From a checkpoint of a small image deblurring model: 23200 steps.
Rows from block 2, named by matrix and row number. Rows with one number belong to one channel. Each number is 128 + 32 x the weight over its row's rms, rounded and kept within 0 to 255. All counts start at 0. Numbers have three digits each. After the name is the row's rms in percent of the matrix's.
# convs0: first 3x3 conv (model.mid.0.convs.0.weight, 288x288x3x3), inputs 180-197, a 3x3 kernel for each
# convs1: second 3x3 conv (model.mid.0.convs.1.weight, 288x288x3x3, transposed), outputs 180-197, a 3x3 kernel for each
convs0.176 096:105126165104130176125102195146156126133166135051169132142158152134099095101106131121146095126097130113129146158120140134122093142114090063042146136085126155159137176149158179101146155117123125119119128062145108109083082171122137125132108115157122096093119068097117106124125122153104107100139149198151145122127154199164113126141105132130136081090135107131108091116146109155209099163150111135093146141117126086118150127196125122116107105076110122142119122175138109124110191086129122155114
convs1.176 098:147120147054132139105056131093132119139172110125074096157134117155119092112121126157177127188141054127149113084151173122140122099145144078115149122104127137162169122080128126095133110116149098107146137104084132082110132115118099130116110113148152105126169139136151111105093159115142101107103127132170050081106140114110170065125108118153184112093133101114083111142100098145154130155178140139185143134145112161100094099076123171168152154064092152113091087110096148157121131157152178133134
convs0.177 091:143109166127159114163101161139149134128145107191138100142186151211137139164165121123082113149136150151132098121136145139126100153112128127064133078103042150136104097157132143137107147139153144197144195139177144144184086111068108096147174137126159153092131217099106116115056121120121126108109150153140116131133161125130116070130177173160113164145130138112169141168174095059064173087130140137144119112181125173178122096139141120158180148143113147140134085096132138137118144096172136117154
convs1.177 099:142145141158111083097104144123091117125137120101126163126127151109178084151087092146126141135125174141119128129118084090098169077088118100108139165135146143140174101121114114114075098099122165136131095164031137080085147115086111137000135080123130113120137104135157157116097123116099116000088111141129120168119138107099104094078113157105125138139145181115131157130126097117115096106059099096111135083111120142160097166116184101078101090147163153131081145149074117114183111109173120199170
convs0.178 094:105144158131060095133136136115150124162162166141109139104109166083127140136119117161139159130150139177154142128129136172157131118203147183043065124107128133135157100185125123118140158106120155119117129182158137113136149116134119133138162085125190075105222155130133119163149172097141120145123110080102109101133121112116089098143113115164110122151128105122175133131140159117140080119114180144140147115115150158142079153097144092156133106164151112164127117182127127152131101195158104065100
convs1.178 110:102117140141117142143117152087103151075075127124120205146114064084090119088104066147124126137132159175117140087098113100084106131104116184192165162124127160153116121094168094114116080082150174149076116136161143156094103136091084048087095083092129075109129085112176097107121124126153098123124037115125039068137057113168053086144163116104133092126127099148091111153144108154073086134134093118118126162119111106119086109125143148116082116075127099056091090067140100143120084097145113102132
convs0.179 093:133146139139182146165113097179148133164146117155128163137143118089155143124117119128150131113104108134159164131148109172171092183109105159164109130131085128130119116099136091121115101160128159068167155179122137078130137114148103145186174159147114096169129086089152176088106144153133150130133082131190151113105086069132147166134157110090139156158107145113105086159189110119178149114081075090127161125139110125117120097051173139161173145098176100179161098123136110132140096084120112106137
convs1.179 096:163119132122113140137184107130116113124097045150140115149156131132096068166156079130135117132140120093121072147116165125109142092105091129124084161115113134136140136150117091156159166137104136099160152130073140191124105100096113065109146082055128133141125165169131132116085114118127130091118140143107092133130173122110105086145175100120172130158156157155119119149095139097111150092128083105099141143125182150170122138146143147130136082144140145133102129165050158123116130170149102142101
convs0.180 113:104137103092138123134134146118139066170123078119156095118164094153114088149134129129113108112117110130119085159151172159154139147142137156117099102087134150111127154139124120155110125149135132092129128106165139137092107104120140145153117141123148098118156127129099144146175123060134113082152092096086100122099090081166101170166158107181132068147163110143187097161096138154118136161166096119199146129121137082104166145089154134141126127143093129183130133229124091083115103084113126117157
convs1.180 116:119169103125148114127125154161081086125143126169120133146154161169164138098199154110101117164127138140097057101102124171153148200141109107163167144186071144135074133130140163167094112170108136109141121124133191122144140147095159164130124130116146141075128094113126126148098097106121133104147152070119177193136157147139130134157122165146146143137135173106115136085115131094118127148153104105110142092104139139083115093127152128098073098071136127134095160134108095149143142123162154086128
convs0.181 115:105147143129162130149151141179154175152097179179155163131108135170151113151216123101133128127162165152143145111167175157078175145144143098129125132143130125153135107137144158154120144169113163142096124114177098125101089147087124150134115182157149163136142149166140064145148133093133084131124085123139126122129096128168140182133125089136110124123131158157143162182158129134126128112145147094160131137113123135109133130074125120120123117127106121129155130148137116113078125100061158136108
convs1.181 109:091092111106148164088160165134136114082084099134103080135067117139120103173133138108156144179125152145129144113134124149125100109126156173127120153172151132147166140147117146107133145174149134136144091096100108127135112127132084116108109084077159149160116110138144133164119147129107148112133146160129063079124105172126104133103104120106125123089111096135118058131121141106118093130106084131133145132152114102118092101137102121149135108122139130123151128123113165158160146138120161116120
convs0.182 091:062101135141104092112173108148203112110077125135106116144048095128088140102112140137149077151115067153120126137140104097064096111093093129074111077008090136113139119138152102073092136095118135126140100160092134144122139136070134078137102196150151114115110092149125167069075123109182172157192084089167153068133100117172082156122131172132155098128115142139192131165102137173226079103045138125112141132123134179113156129105101146097125142168103162120161137136138129137142127201145105163168
convs1.182 097:101124127119124146151232149094161141105110127126136159100161119125183158142120172125087139106145192087120136093126106159123117123120068117118181133164110133112123148153112192194117126077120170063115151132147128129108162173170102138150115079134133148164126243170156078122178100124137094132144228151135121079169152130177201111184131137111109129131156140174129113156087126112106123144153139133162152104108150159197111111124093113188088139159062127173100155155139099118119171124119141112107
convs0.183 104:142127168162167162143136139148114144126155104103138172122127163104146108126098140150129159145127118148112114128111148102179125136096175117137141157179189140128126123148168174140126136112163106131151118183151109123106172129159161191115148092124124145121132154154155165104109101145141155150114099101150141127137162102150124117168127147150160141107172142125167184062140147112144141129097129105121143153096123131121087128143121072112137102135143143110158114136169138110073145109115097116109
convs1.183 118:149179166104161163111142097118157126098134104134100093115123108148125104102104171084099070088113114105065131151130157121139118156143125125148146141082078119140086158153096135136121170173143112144095150155108123159149126166134107111083124135065064103071083141089101122086128126154092102123162170113113078109131146071122100099140119107159104092134106109110078132096152136118141102107137135110148183149123167149136091123094158123151114091075157099170121096114126127120126165162129138142124
convs0.184 092:118161113122118130134158146120166139143106095142180182135117137122092071118081102124060081188148136098086139165163149140111088118127134093022061108081062139174177095134122117096129132101137185155138151136159084110097130152127138128097139151091147060078124165127113015100140120140137132167140255111185065168158125185138058054117067140121147138140066159109074106104187122103255079113085191114125142135137061167117147105156108141127143051118149155152134118101086137102092094185108101125103
convs1.184 090:147108107119117126136044094128104135111094158148102092147147127134153134081171091130102151149065089120089129120124106144149105140084105118058166105125173116166097129104117143130151140103145102149118100144125123145108131113117099114134112152068157149142105221126199171088140066120096118096128052059163113114099097128111174118141073083154184116087153179107082103183088155182150143156185134130147130111103167089138115141132127107125065100078122129113117120078163092142115093130166167163163
convs0.185 096:153135152103179129083146162170170157136091140122130151130165169125168142107075132159114091123118136127112174134106150122111089117117151080102136085095084134114139133163091128122097151139159135166132100173126123161146135115151175126147090093076097102138142111125171208090150204145092144165126190156116130163094123240153110088162114118128189130157136165047089145127145098137113144111101145147184132159112100176124098162135136145154109118100125141144115153141139164139138128183124132119120
convs1.185 095:128133095131130143137153092119126132137166124076079131089217185113129142086091158152134146114114103106163107147138134121120098122110122120105117141167170161117119105132074190162125169125151073126075162084107123108089138098129153098128115108117111160128125133152149088138153163151148145134166137067141158131117107114118098106095144073109116138086140124078123198109090140129164194125114112108103148098092137116091111145115080143164132126157156153126095118183110128116108145164112172088122
convs0.186 101:127149161184125132135153163099103156088073125076126137175121069178096084126134127123105090061163106151139124184124077123174044159179158130134077115181115104149107147130157167175061104141146158150120176084192127169136122095121139104129123126126194110121145178185175091116144140161187110098144147136090184095091175117123124162115115156128185121161149100167138132173159166086121176129109131074150115098122130140152123149165106124145137130137096115092140161130117116147044162094134148140105
convs1.186 100:136134133113174109143069139151135136221167119168147134164132159191096080182128097146110133154189126133114125118046121133096121154071096100105153114163096149128127126145172095186169113140132123094101145168099144141117132084145167119125129104122147140127081116145123132144124112107165117108124115132103124128190123123123068091157167173101019122129140151129140085226113089147171155127114114146140116117148125073133129139171177121132106112137140203137096159152130151114162126150117130164120
convs0.187 094:093091110101105137115061145093106161116128106050084123123157130107116122116103126075077065148091109167192141127096124089104116083116128128079086081000089118145139128112142121109123160148108151163111078096117149106150165098099156149167104074102130227113118171107114063066111146155142100129139108124127083133135092104186142161102140112194113174128169125132122142125165115083145125109111168132088127129087161128110121084127113130171143171109122170141095125074100167084135116100147139117109
convs1.187 100:156105128124095157122069144135094127122176152100153134143203093105133114117161106126102130092084085085122153106123122149113139129136153112119144141138139135127122140153107139123150110128153090087089152112168146120151104121134070129131147216104137118106100120118132206138130102172132168165103082154111152126180205113103149156112180202172146139119175128127202143088101112143104102126112157148112137081135149103110153099168137051102176105107130188154148130152109149179144126155150091125118
convs0.188 097:083119162123109151141118145119151157162131119098164153078144118056091105130131112086083142143112095157149115113160134092120144125131188073061114084130089127140140116162115116130134151113123148167118112119151125131184143129096100152152138101128160255164136123063140136151131111155097206139133089119104090154081117084103114084109131178137165107111135102142064115149094078175254153147110163112153091166116074139123162111131136111126131121127172115096099139129156088165138103114196184098123
convs1.188 098:079038161101122145118082146157131130133163152127083143155154117160146143150123188136099107155132130113079121097123116109171158108150104126131114147151135091150131159162142123132135106036115069150135150132085122110130097072151156150118127108140101118135172085149116238128141075087136106135151144067126155139177081175114131134107089108157070082154087135120120117130168109192092134138154105147099096105122124072090117119094133157061183095184099131091119101172122141146125141131144160125129
convs0.189 103:105115143115177159146145148096136124096109097176077125107133135147109123141106129132125108160112120153126130122105113159134137131104134138172126139170091136100126135101107067069108128095126107122177129123095182159135123152139140153139103112122110100107120088095121116094174228165140130115127116099103089090118134142104088139085134128153180132170106099128131100122087104129101082139110102128166149169177130108121149143177129079144148132117068129084092172132116149073097109144078143141149
convs1.189 116:088143090109155141088160161133155157149159179196184203146118128116138111061101120118131123080125118120168114130124132172128131168113139110142106096110116110160144138098115092107122160126111142122135082093156100082172090145102109163137104104139128139141129117124089147103123160135118198130119154141113178166126190200132214172115077117119148138060090106112062094108107146102070158108126104076096195132156116137131134138125115156153141127142108125190159139175152104122162130093148120077107
convs0.190 093:143119103177151137116189135121117087117113081122141110138149135121134137096106145133125139128144202131141143192127154076122106132145225080121155192176154160111112134088132112153095107106109136160147138131130106120206135160158148133100110181142201141054114177141141122101110096147124134139137129101123121140139083123130086115119148106084104105172116079128113119096113165110095097147159169115131131154139113108071110137123080116169129123123150141109124163197148098090123065125134124092132
convs1.190 098:128147089126072055152164133116181119146122114124143172149212160152190183070121122119142170131118147122109125132107115162113162139119135131123154134148109137113166124122139147143166104160120115131145080135098174131119105135101090106101086078121138125166105121159205116119169148116174152120137150119170141165207198123170120192167109119163154144157149135137127143175135113112096119181114140111122113063091108127141193184169159180210140186122146135168116140177178065130104088057157088124114
convs0.191 092:139141144118146117118152118116176143137204103125157131107138085136096100123094106110130172150101085169101156164182167126131153117124096151102101132084108128130123127125067080170050114148091122165086135144135137145121108109142152120128116098091138195096154153120116141112150151078120129091158146091138167091137148130120127135130121113123174107122109078126138138155099092112086162122119173112143169070113131154202097157152107105128133119149155145113138096147099172124114159152084093113134
convs1.191 108:152136120090126168108173167114127181107154173066164118131061174176110097143117143145090203115163157149124159169127107118192120174135064151135091124157107124128150104146107110143139119158147086145132153159145143157115130165134140128074118105121103097107116034146120110136147111091116146151155131110129127157105103060100101174147115128178099113123102096125136101108099128101116140128074097112111093135131116117129179129116114138110165115088152126150092089144181140133159146179150082111110
convs0.192 101:122108103155128151132117177083076096149100129209132178113096135191171112130163101112143132134164118108134175229165072161119119095133119079117146196179123113152116118107077117128138106119178096142099085197132151106105081147089149124112158126134095106122130135148142156127096127150145144199130094096105131115177119080136155143119108111153151114156125117110141108088157151128145101133120139069120131094133094143119154099199160159143106096139164135102166110144158117088185187137098117113123
convs1.192 095:061152084124139115151146158085126079072157136154121131101058135125146112112154151177126115139148107099102101132169072186124183031084130095127134086142091133115121159157173098117072153141120107113093059114090177107120106145135066174135124131138162137161073162137123102142175091097108114140077121114124090141102111128111115150102103150121092127072105128103143134147115148165103115141123112191164142051159102127123078170151147138120120056119159104189129176197107156103161128182179068143124
convs0.193 091:105144133142102113105146173086138116093104121179146157108143143196113122158140164124099112090142119112123083106197117092196153106118130105112070165136064134105117158167148100144161136094166138126123157227133101134123109127081110147118065104115097171192116087154085171114150098127104113162175152103092084065074098151092095123118140106110190130087124087142148139152091086136117172198102091158119108206156124093099150095147182138138157111110103163135092151127120102113187116125088084144119
convs1.193 092:121090103127153107135158099126117107175123139086071091107158122141137130136132108137134084116099154112128157099107121106150212148090142118119140170135102125075075128136155171141172156104099132074150124048152186097187147051130178147147108089128138115127153161165133116152183174098149145115163167086128141207114168206200212127119137127119102134134150109149135066137160160123129101126138109168147204155172154097114112090145108133154101121131164140153034143151151113119067128150136173166196
convs0.194 099:144114185116140166129198124125115047192155125174145172133099091112115147147114106152126160118099151153141149141125157143133071111131147135093113074070085101118139167131119119135170172103103139090151158170122125129135138142143145114080144157169094116123117110123133197114085115138148119151143114136091119103125060082055097102115080115137141132072170159126114143121163166148151101107151119104175128109133179109163116131122127088110090160112144136117173116225168138092154151096168125153066
convs1.194 094:111151143105136141139121093127164148123111140169158131199147127125184117112135112165174137155096110140108133119087104186166117134160084154121122114119142072173107084122111102118135135167131143125117137162131134136086106152120184161139134170100130157161116181140098155126103145140137139136094135143154167138147123150145131160109179114137131178135106123099142128169063110093124143150162146087100178100116131134148134186146108152098131128081147113192150150119129104135141098150123140166139
convs0.195 096:122136137157091092129113116121131160125153227142175140149066150095085143131129110125093114107093090102100111122167178138214141103202157130145086098056044124136138178124118138137180154147117101091145149105104156111112152136053121076114133159087133140124099120098099115139166134087143152109171103116132079137119124128118142086101104134109143127111131142120155130139085115098118194153205140141146132095112181103175162159130110168110123120156174120125133153125138143119180133165133102141130
convs1.195 098:111189119141126116073130175120091127143102102119143154137100114168120135130164171122080043117114090135128113133146138047144089150109109116140131105117094110158120123128117048148165116090093146088156161116131124167099111097119133143188143110138086164144131174091154115131165141093175098077152099130228153122176121143154159143186184189226129157168116110125110092141140176132173138149187156094130094096122139122170152143131154159135149120167092104124105168119149163120096105157134158159134
convs0.196 091:126090103091164109066143083112146162150158110109115117124119137198068123146105154106163122116165116135128127154116079155117102140176113169147133198123118158129129145159143180094128150123101112118147118134175075071212114169136094123099155125154135132114092120136103078169120088171121129128073196115056162129116113153142226169137103163162121124156150122137110113131160062159141181081124146127146152141151109146109162171144081154130118128134103144129147163105114167155124156145143174148094
convs1.196 095:155062143105058177157110122150180141153161131137134175161114144118140119145109190138141127139148118112152101121133122170220129114109117109125109104153117063095153122125178113141119096205101136147150119117154151090160088113151156124159113099126172101168125146155157189163122099173159128170146110129098147142147141187130105129126111114120153084147153067124183115185167127109117115121139085111124131140125129149128153188128097092117117127098069122124104175073111155111143155080132164168106
convs0.197 104:084185148114137113139181134174149151137113167112156112074132125109133113144140127173073126139075112148133131097122089102109110112150128144183162045000012159139139142168118149132127129112091181175078117195132156127123125106132075082141179107137086076092175248192095124103118175113125177102134102116142057088068102126127132112116140190109122143128103185159121142127197158140084191144127081129189110119162123167064171133110153123165084141159098144101123140106104149146120186134108112154195
convs1.197 115:142171160118131117073127180155117158078130128095140089093186144116123123136076131131133114139087128155084094105095161178107124103133125099065147148141148104160075093106128146155141146060071180140045118090108128146116104146145085121166156152054132105153161211139185208076128108154185116104141149117160166098102161160112179128145104086162159123066096138167112103139137118112124099121139118106145115140112116123082094139108134127135083162134137124178128114105142110157118154140101144136153
convs0.198 097:153133102147148140180106089131105108157133138116138111093097111163163141123188172131091103146102122123147133143172133099197069068168144121168123108137176082134092103136094114124197149166177110151135145123147087139102121106138137098151130159153171137104174131143093190115104136169215082126143147091109158070103167127112104106182129105095094098049090142144075070119136123115123138127177119091173101158169188135099139129167105141086084127173133071133105130063109136137131149105156081152104
convs1.198 094:158117123146155117089134131171100154138103125124129129090148117100123091153161147091180123118187123132138190118105187177167181130122230121135121152191140161106118098145112102147147151113111116086108159129171123144082117111105076151117099055146130124152108146120139103110125095121129137085068126187074147081090071111163096115094102172110093067146143092106130166088178107087135124094133102131098135146062116122175106121133148124150144096178105113113174075136128128067170097085067120126127
convs0.199 104:134142142114109082140154127150150187111154132136165122129108152089131134118159134122111099095138127117079140098134079098159168104138118125139123142049091151106118105145148131123122153119111103107117164102116138126108099164134119186162123196164137107151115122132136071100093130162106142175105162158106131094155117142143140121139162094092117121127168147130095172129156112149142110155188114127154057100129108120146107109127118147131119130126098107191136128120123136152160153105175126128159
convs1.199 110:123154157129110170160101117161112115177202085107136115104102110101129119082237161142123129142129106152167097154152147109156110164067122151144140085193142098070134144159105123110132173155127098062089097094127165132085163083105115186161172066148135127120144050120100135143159179150096099138152042069122122141156138135114188109114087120173148150137065169142092117155136142114161148131088136130095147149162119152094150146091124142173141102169149110062152160113129137144111086160131137107129
convs0.200 112:084157118122118119125129131103123120124087113104226174108118143118128101132137055128125155124119109150159121118174134113145047101122116115111082112101095147164128150141122153098157163199158130183113136184183115155158121140104126098142088110090122078094131143164129136178129186187173139109129097119118136068092144132124144113129213095138145157100140145147145177118187129142138147136079096119158082118142118162148168185121120120104099137121123162112074140110085154096135117134164130114117
convs1.200 106:121174157149113101145133155103115158135090114121112116145203161148153161107155145115099103135134150101181102174112106117112123132128138140117122112135098158098110089123140145154133136173102131096125143136168163132155140157110112149103161137140151099097170156124130109124109165139083127136095161112133095141146144140133079127138156123072090136103072129165074128108093094117163126143119152165120107123175133155137114098106155166084114101147091147145151181201101121125160111142141111119124
convs0.201 099:090133164146134129121094153093110090148147122137104130098113133156168180115146090159139122121084073100112117125129151160059089144146123133123111087145158100095110145094113154113160081125166102105114163194122116160144139090116102124151108111142142081159108120110099120181117125128141162145082128102145145111096150110134185147198144106144133157072101172110109153171194125175167153088131111133117097057111121122103081118083140140086077113093110095178131144113112142110133115131112134142109
convs1.201 102:153118115117153157143102150173157167139144093111206135142148160183178116116138180140175175152124105150089114094106149173159093119157134137061116123106111140159084127128139131125115198166177125160153127169142077098154141150206109101133170157145114158172075152084113112143105160142092137149108157142149142096105145143141128117127141155128092104118128147133094179093105118146168168082116087136168187119132139134107116165183126107159182109124108111116141105117120141161129056103164072084122
convs0.202 105:137110127190100181168137125190103081130105124143167120103161121078121160198162139117123130181131123110120168144169106080169046132145191143148099095127146124083138089136125101096150140119157121111120112084173141148086143184135151118143108116132106132129083094063132156124146141164162101125157080132122143134063120080146117121146133157160100237053136080129104139162125130153136204143151118090099117070110179110145138153140117131148053111103113121123122115137138129095167125137126111149143
convs1.202 110:173136132081115183153118153102131109221152184164104096122113131076130113156083103188122140106081127157153142066111140163113190132112138102126130093163072080109109143172082190152133158134139145077086076134193129144147173104121107116110107111120162156103118143154191114137158130135118111107107111136119141085167102116092121141148142160081106090130155043115120164136087146111125133128151171109141048107136118156140096143113131124130147116109115186156102155128137143145107099177184146118126
convs0.203 095:110132135131118135100068134115138148125118132118142080128109109068160093120112138135111145060084105113065122134164135145155153099131152153111115141074110129136122164111115102088136117091158118152167121107167132115115111164120101132087109077099086126106125064089114147103106106142172060142116164151179160116105098135096157181116119099122136166190115110116142119052123139061255130101132136062123155071185151120116127082186125111128172150131122167142121152066081109100154120078116129106100
convs1.203 097:180154142129153159155170085136139142156152127101087119087145091175145148117161106136154113161155092090105078145076120134110125171147160134058108140138139107129120180126153142160196081097090144118118120105122153101097122163143127097120079089112152094180135091152136155157077113172090127119169131120137187130092157125098097124076129124098096091164144111115000151106103165114134121062082118124144155150106117092138125096114130118161146152150115120133115157106135141159112132140155133160185
convs0.204 091:126171097154109089089105103098088099134093145149152161130112147147160146136133120140138108100125111129139154113122135187092096111147142096092065130123130130140153106143116195122171125131178095143125122081089129075112137057092120073101107133121090130104125148141134120113141191160123167118087156169162087113113117108113105074164061106178160157155102142109115165143120136157140174084100095126069157126215175106121202134152129155146125088157104096052132118166120128125095102087154087094144
convs1.204 095:129139195126113101130105156095107150099100117154119126175120120127141107136110141122127155125128135156134153153096114103137125072144140174106131123124082119111092077125106128177094082154112146139120183101154131080147170137127161099092100189105127152150123151088102167104121105136103132159145096135157121132132164127108119098157168120132134146107141100122077091101076118091153127158153164135168097103195149161132169131144109121130149101101121152138081149125128175115114176141144156207124
convs0.205 091:087117146126131101113167149155113123123130176169126173107189133137116083093103115113139131080112106092138103110157128147151079145090203060085106093081070131136145144171196129145131129138105128123128130117160116120142114082090070093079109099151089133121156074104149131090116109113133150144141142144085152140105109108100116136115140110138128116147113146126050170075197130171098114053172137071107110087120133147107135108100163135163112101174126139127110099152111126177156141129123114123175
convs1.205 107:135126102156121149104135121134117139109119117130135139154183186128122152132163174123102152158122142133128102077149142122146138152158176162103148088099055131077087184204142113121113073136119157117177124140165140150161081144139145189160157152187164139138135154196141197184113177170162113118169159089051024123141125164144153134118150138148149130142177164125179180140118173156141131108111120109093128145129203114084115114143121105095106131158149124114177121137108135156133152112131138215160
convs0.206 100:053112152201143125158096136115140145134063081108179122070127104141170133122116081145078119148165118112062178121121154123150129114138047095099102186131107132138115152147158154149082132105109139096175145097062096112132151110083057132105140136131172140150128148117110113179096124102152105136115144150147192119070187151166156125118117140126153076103141132107160134114104074164179132088126134083105140131112155155113174091130166138111150147144132130136144144131162136137114140111123152144137
convs1.206 097:135116123164141041126157126142169137145120108095142126140157146138122106126119139123116120132153204129085111146134174059140124080142194142141150122129129115075125069142137133154121182138154141131137103157131139111125149148144127182103115137079164140129120106161113147187111122129104134078116145136144134134109093169101125077123128127110072136102149091103099126144127124114160155162133127096097153118117103164190110123114131114167144144154112153192099140138101121178064102129160108108157
convs0.207 099:091207158107093130140138115127125130125095147145138158160202172111089107143071126083125095162101162172097114118097213102136168124115112180126115052000000158133190163085103091128096119161159152094169143167138108169132110082077105101127163054117139127141102092164136112140096136104159219177129173157152158095095167106132108108138028122166117119157088105132105160096202169094107136131101171140080148126065199088162099144121125117155135137143161080129113113048106121109142103159099123154106
convs1.207 105:119101141117130122119141125146074098149102108135070112144101139171166150139078159158152159104081133130083151166099162140095135150139144071123158140126125127111086087109146122159117130143121118167149102104080106086096124117131139126149155144142129061115108144112121255129091228160102080083155114135137139129181156164151060105071134116115105101143133136139200159093084161182141093127119082131087095140150098087115140139155087136073137120136163130114106076102115113125154148131116110147170
convs0.208 093:181166161097143119130144123098099114109101158127123112075116142132122121132103176121117116149085146154131136051120139140106173190090170101114073188164130144153141154136120159129193112133104146144110140138092147151109190114087142151172121120102134090104087157109119143156139153123201120111162144105130122071082127156136136180132119179122143114174135132059174103148149179098139210112123129113122129128157142129159136157179158104113176098151170080144164142169133165095117142144161168111134
convs1.208 095:135168162196131159098110108089131113155117104105143103090140140167085092123120099131148105129098094152076130113139135069136122073176199113140149148160134139144097121154146088145173132099163156103120255157152147150117127127116143084160193109092117135153150127103129178144162153111180121105087107114132114135073147177196191142135157109092158184140198079085149133092116095138142134142101125183146173145167193087147125145091169166087109151128130071116124067165117115117083102140056117108156
convs0.209 103:110123149172102120151121143157112156108141105110142110144148134131178138120091139097123104118131142105124128058140144233050116147134108190156151105151116111126132117112111118150196170163128133110174115110115130144145114120178148148150092150131152108087106146135132095107128143101154151109130125163161167114158187186135134160126134146124114176140137092102116105189128125031130152179153136132135117132134157110124142101123179134117163137112112154077113144132152137112136131161148133142143
convs1.209 104:130118183136115139063135167135157145150114091120157117149171111097184158120135109141082199109078120142142146126153159089132123111100118139131084102099132146134100171091131148130077073155174180097099135149153139153122120095174179166107133131127142102141147111142134126151119185133171109163136133120147117112124179168183123152091136099205147065130116145165147126126179186093158149156145071139165168102102111129087107097159103137151093109148127093140100124085119126115134155107130114104126
convs0.210 106:114151128143117158159132182144092103087100158134146123132177084121128103132190134138121102079090142079085151108145111100082162131113109129044145112129137141150134138148114131106131149166180141116121154123081133153122102081134059092131082149131151179121093235168236141052148130141082143120131050106144091149136084137063081117109143145151080132115119153153114201127110097168255142161107139112187144114171137142091101113120074135135150130145110115120125101107129105164145122102105096118109
convs1.210 098:109123137111110149102125120121111109111130157107105135162101086184113127150115193140169130097156100126087176107138135073148190095122156131063148120099137100172072092105106106168079146101129115173096130144170110170119164132136172154149082120100166116121110139139146200196127177142176112118169167127139136172102140140156131131091115173155143129147158138169173050178158133116147081131128175110171163137157107142180100169104166102180108064067132147179135101153143167197179140189088167157099
convs0.211 099:106177103141148115115093112125128106157096146111138139113182114154158075140101144123100128140111125185167155140135061159105065144117103112000133089000040137133155131099161096122107095171135136101143128072124115149146101142142133089075136051146107020147102185161139192144186107147128126136126148127116100122145129168123128136150054155100058168157198134098168127135229132130126164120106151153160140117125154109103114121143121116111162149082154156112165121110105105122120130155119134090118
convs1.211 103:075081209103103124159142132104146129146112130144199132111135113146154129146086209143155140116156119142127133101094115127109111127166143145087138139138159110177151117077140117120153121172112102161171148120145139117156131138138192169157160103112122170131153204169098243137155193176154114132122045108141119122122131089110067155133111119120137100112167102134139131142105115069172120109126164130125125106113142143084066095173145120099074136151112109149107156163093129192124119129110100131142
convs0.212 137:128171115120152129132109144152138128131091132129128144137098121105150171132179139121107159121111137113117112133131135106143148111144109112106147145115124112106124110142103156155158140120136132116136092172104129116133124080133111126113116146116163102120114176114121162146134117135160121096148161116127121129177127114162106100116123124112122116082109109159165159089091106153151155183091102144056139110164133139061102144162102169114159146117094114122134115151166120122091133125146097133131
convs1.212 119:094106138155172173121108175110104132122110125113127108128108114165124120168158169075135130101136111105148094130136116113146095108154128124065122088063045135153143134160164115111113122088143086141149121124129159197147141114091108134082134132115113125131125089117129142106130082108095103118096093106088131142154082070149119087175124127139103107097116138107126144074101103108129118179157144100161148092143160145142129153124116183132139106133155131131108132108124168114118130133168117108113
convs0.213 092:118137144140127095116123120151111126067105164131075154164128105154114138096160183088099122167097112160170147085155106124235149136160136090158141129070118103125124143160108125176126151132143146110097086185111191135120122105122135147072134115105112119148161062093117124112136097148155073077141111136105140157107140126151102136122087105178169123189156168157136119155069077136115142098154169121165116109150126150127140045136148098145110114095166119115102111175093092092143002109066127111097
convs1.213 095:124106145095152053151156087102097111153116149133137087114107108189093146144160142177147170133081141109183152119102120145125181121140128133098129062080136081120108101135120133073109109127172140096111152112143118147124109119130129152146131173130161138148137146141101125176125158138146112111104152101089112143160168141118133157101151121146149143175142145124163129132137098150163109126111143166111083068109132141152122116153155099125177092118145087212119123123147122139119144183157120138170
convs0.214 078:157085125103159063130137054118096104131118098095093070169169145077156093176148173138152133128137112115119149186179135083209163116141109125085144065095155110124140164203068139142104114141122120120078139125124108101128140122186156135078134148103126105176146117127069088107099150110098142143152120145159099089118129118132092111128148168136113095160118117085146133108149146097104102152126137150155164057179196175082091127073098119131186088148118127140122152153117116115110109111133104155161
convs1.214 081:091149131143111112131165108139138109133101110116125155150150061164049128125060127129095132139091099117151126107120107156079051120100091196095108150160140201133144075142155083132079125140082157203122134163115166153119136148096121121129102151114125124176144140167083110082093107183075069184127121158163121101128183180164104115090178154136136172136147118169143117115149120191073149161098142151149155111142133089130222121145146154176145114103143096102144103122139129141186144163125132134107
convs0.215 105:117116132136102147089082100134069121140101131158143148099163119100139160127121115091145132116142130123141104068180138134153130135140125172164168108107115148141149089132123183135142085112116114073142152144109060120054121136134104172138141153137138091140105143102165136148158206166106130111129133130148100085104099100134140137094121091154168168111142120131170178114134116148141081109120069052117103121114145150108108097068125175118119120098103122152144142118121111113118157058066075101119
convs1.215 114:152178135098162127143178116161192120169170138168192148145177177120145162183179160106127109114099077148145153137140124105130172139149105139086098083095136127087051128181161144160099170161128123144153181140113154145125141172169155139122115153101143173150132195158115192156192170123136142103106154132165134152172191175110139131144123120182152187120106142148110119142191140146153126099173171124189149110144137136176145126148161163133119096099083169150100101131121160145145107174176151126152
convs0.216 092:114101148094206122098164122149148064140112069095153137151144171146113104138078122143121146109121123110118091074088130093084145217170145114054165120097086130110123131109131129137167109106150153137093151212092114153157101107137082062145087131110146112132124137158141177069127110053131125141162239176114112142117091117071105154139126155120136133116142146128131090150134146175195190111120111130168153129115128155128132114074098154129108112116153143159118146115115121153099129165174123096135
convs1.216 093:134181106132034137106103142127128133149091133088116140137138156054147138106144139133120106137163151147099123112145110121118166127073115161121172177163107165090085098097111136071115077114102113113102157085093132094169105107096134124123127109096106076143139141083105120138143120118166139171120125179156129202170155158115171146108126160160147169110190133107118073173088138133103144054124094165107143124097144168091131143195116126147090155188124130129178169116139144084115119120146111136133
convs0.217 090:120151131087094124113124189134086123073068106108204150132133128106138078172133116178118112130098120134160152135158122071190161136159124143118118138129085107139135153100144149151139139097176141112109125129128117145094103125088118095113163145154112098104136240151142099108104124156121059140150136180117171148135154187127101138124116149172156192151090116163082177052099133112134121107106133117124115106100099111075186126104165102051138161081148171138122102087131147081136137140190151166132
convs1.217 089:141182125137172174157109169127114103187144135133104121134179055123136108159098158095167104137127113148102143106155224164075208129126166178110169130168147126162122110125155138065088111108150091076138150178195086092138117106140095122119126121156131146137149113114139114106132151164112072147092098117123124073138117126105142110153130089067155075101086128107175083147104181115129117158126128166110161093120154095134144122181121073175145164180098134107189075157191083087120140138109161115109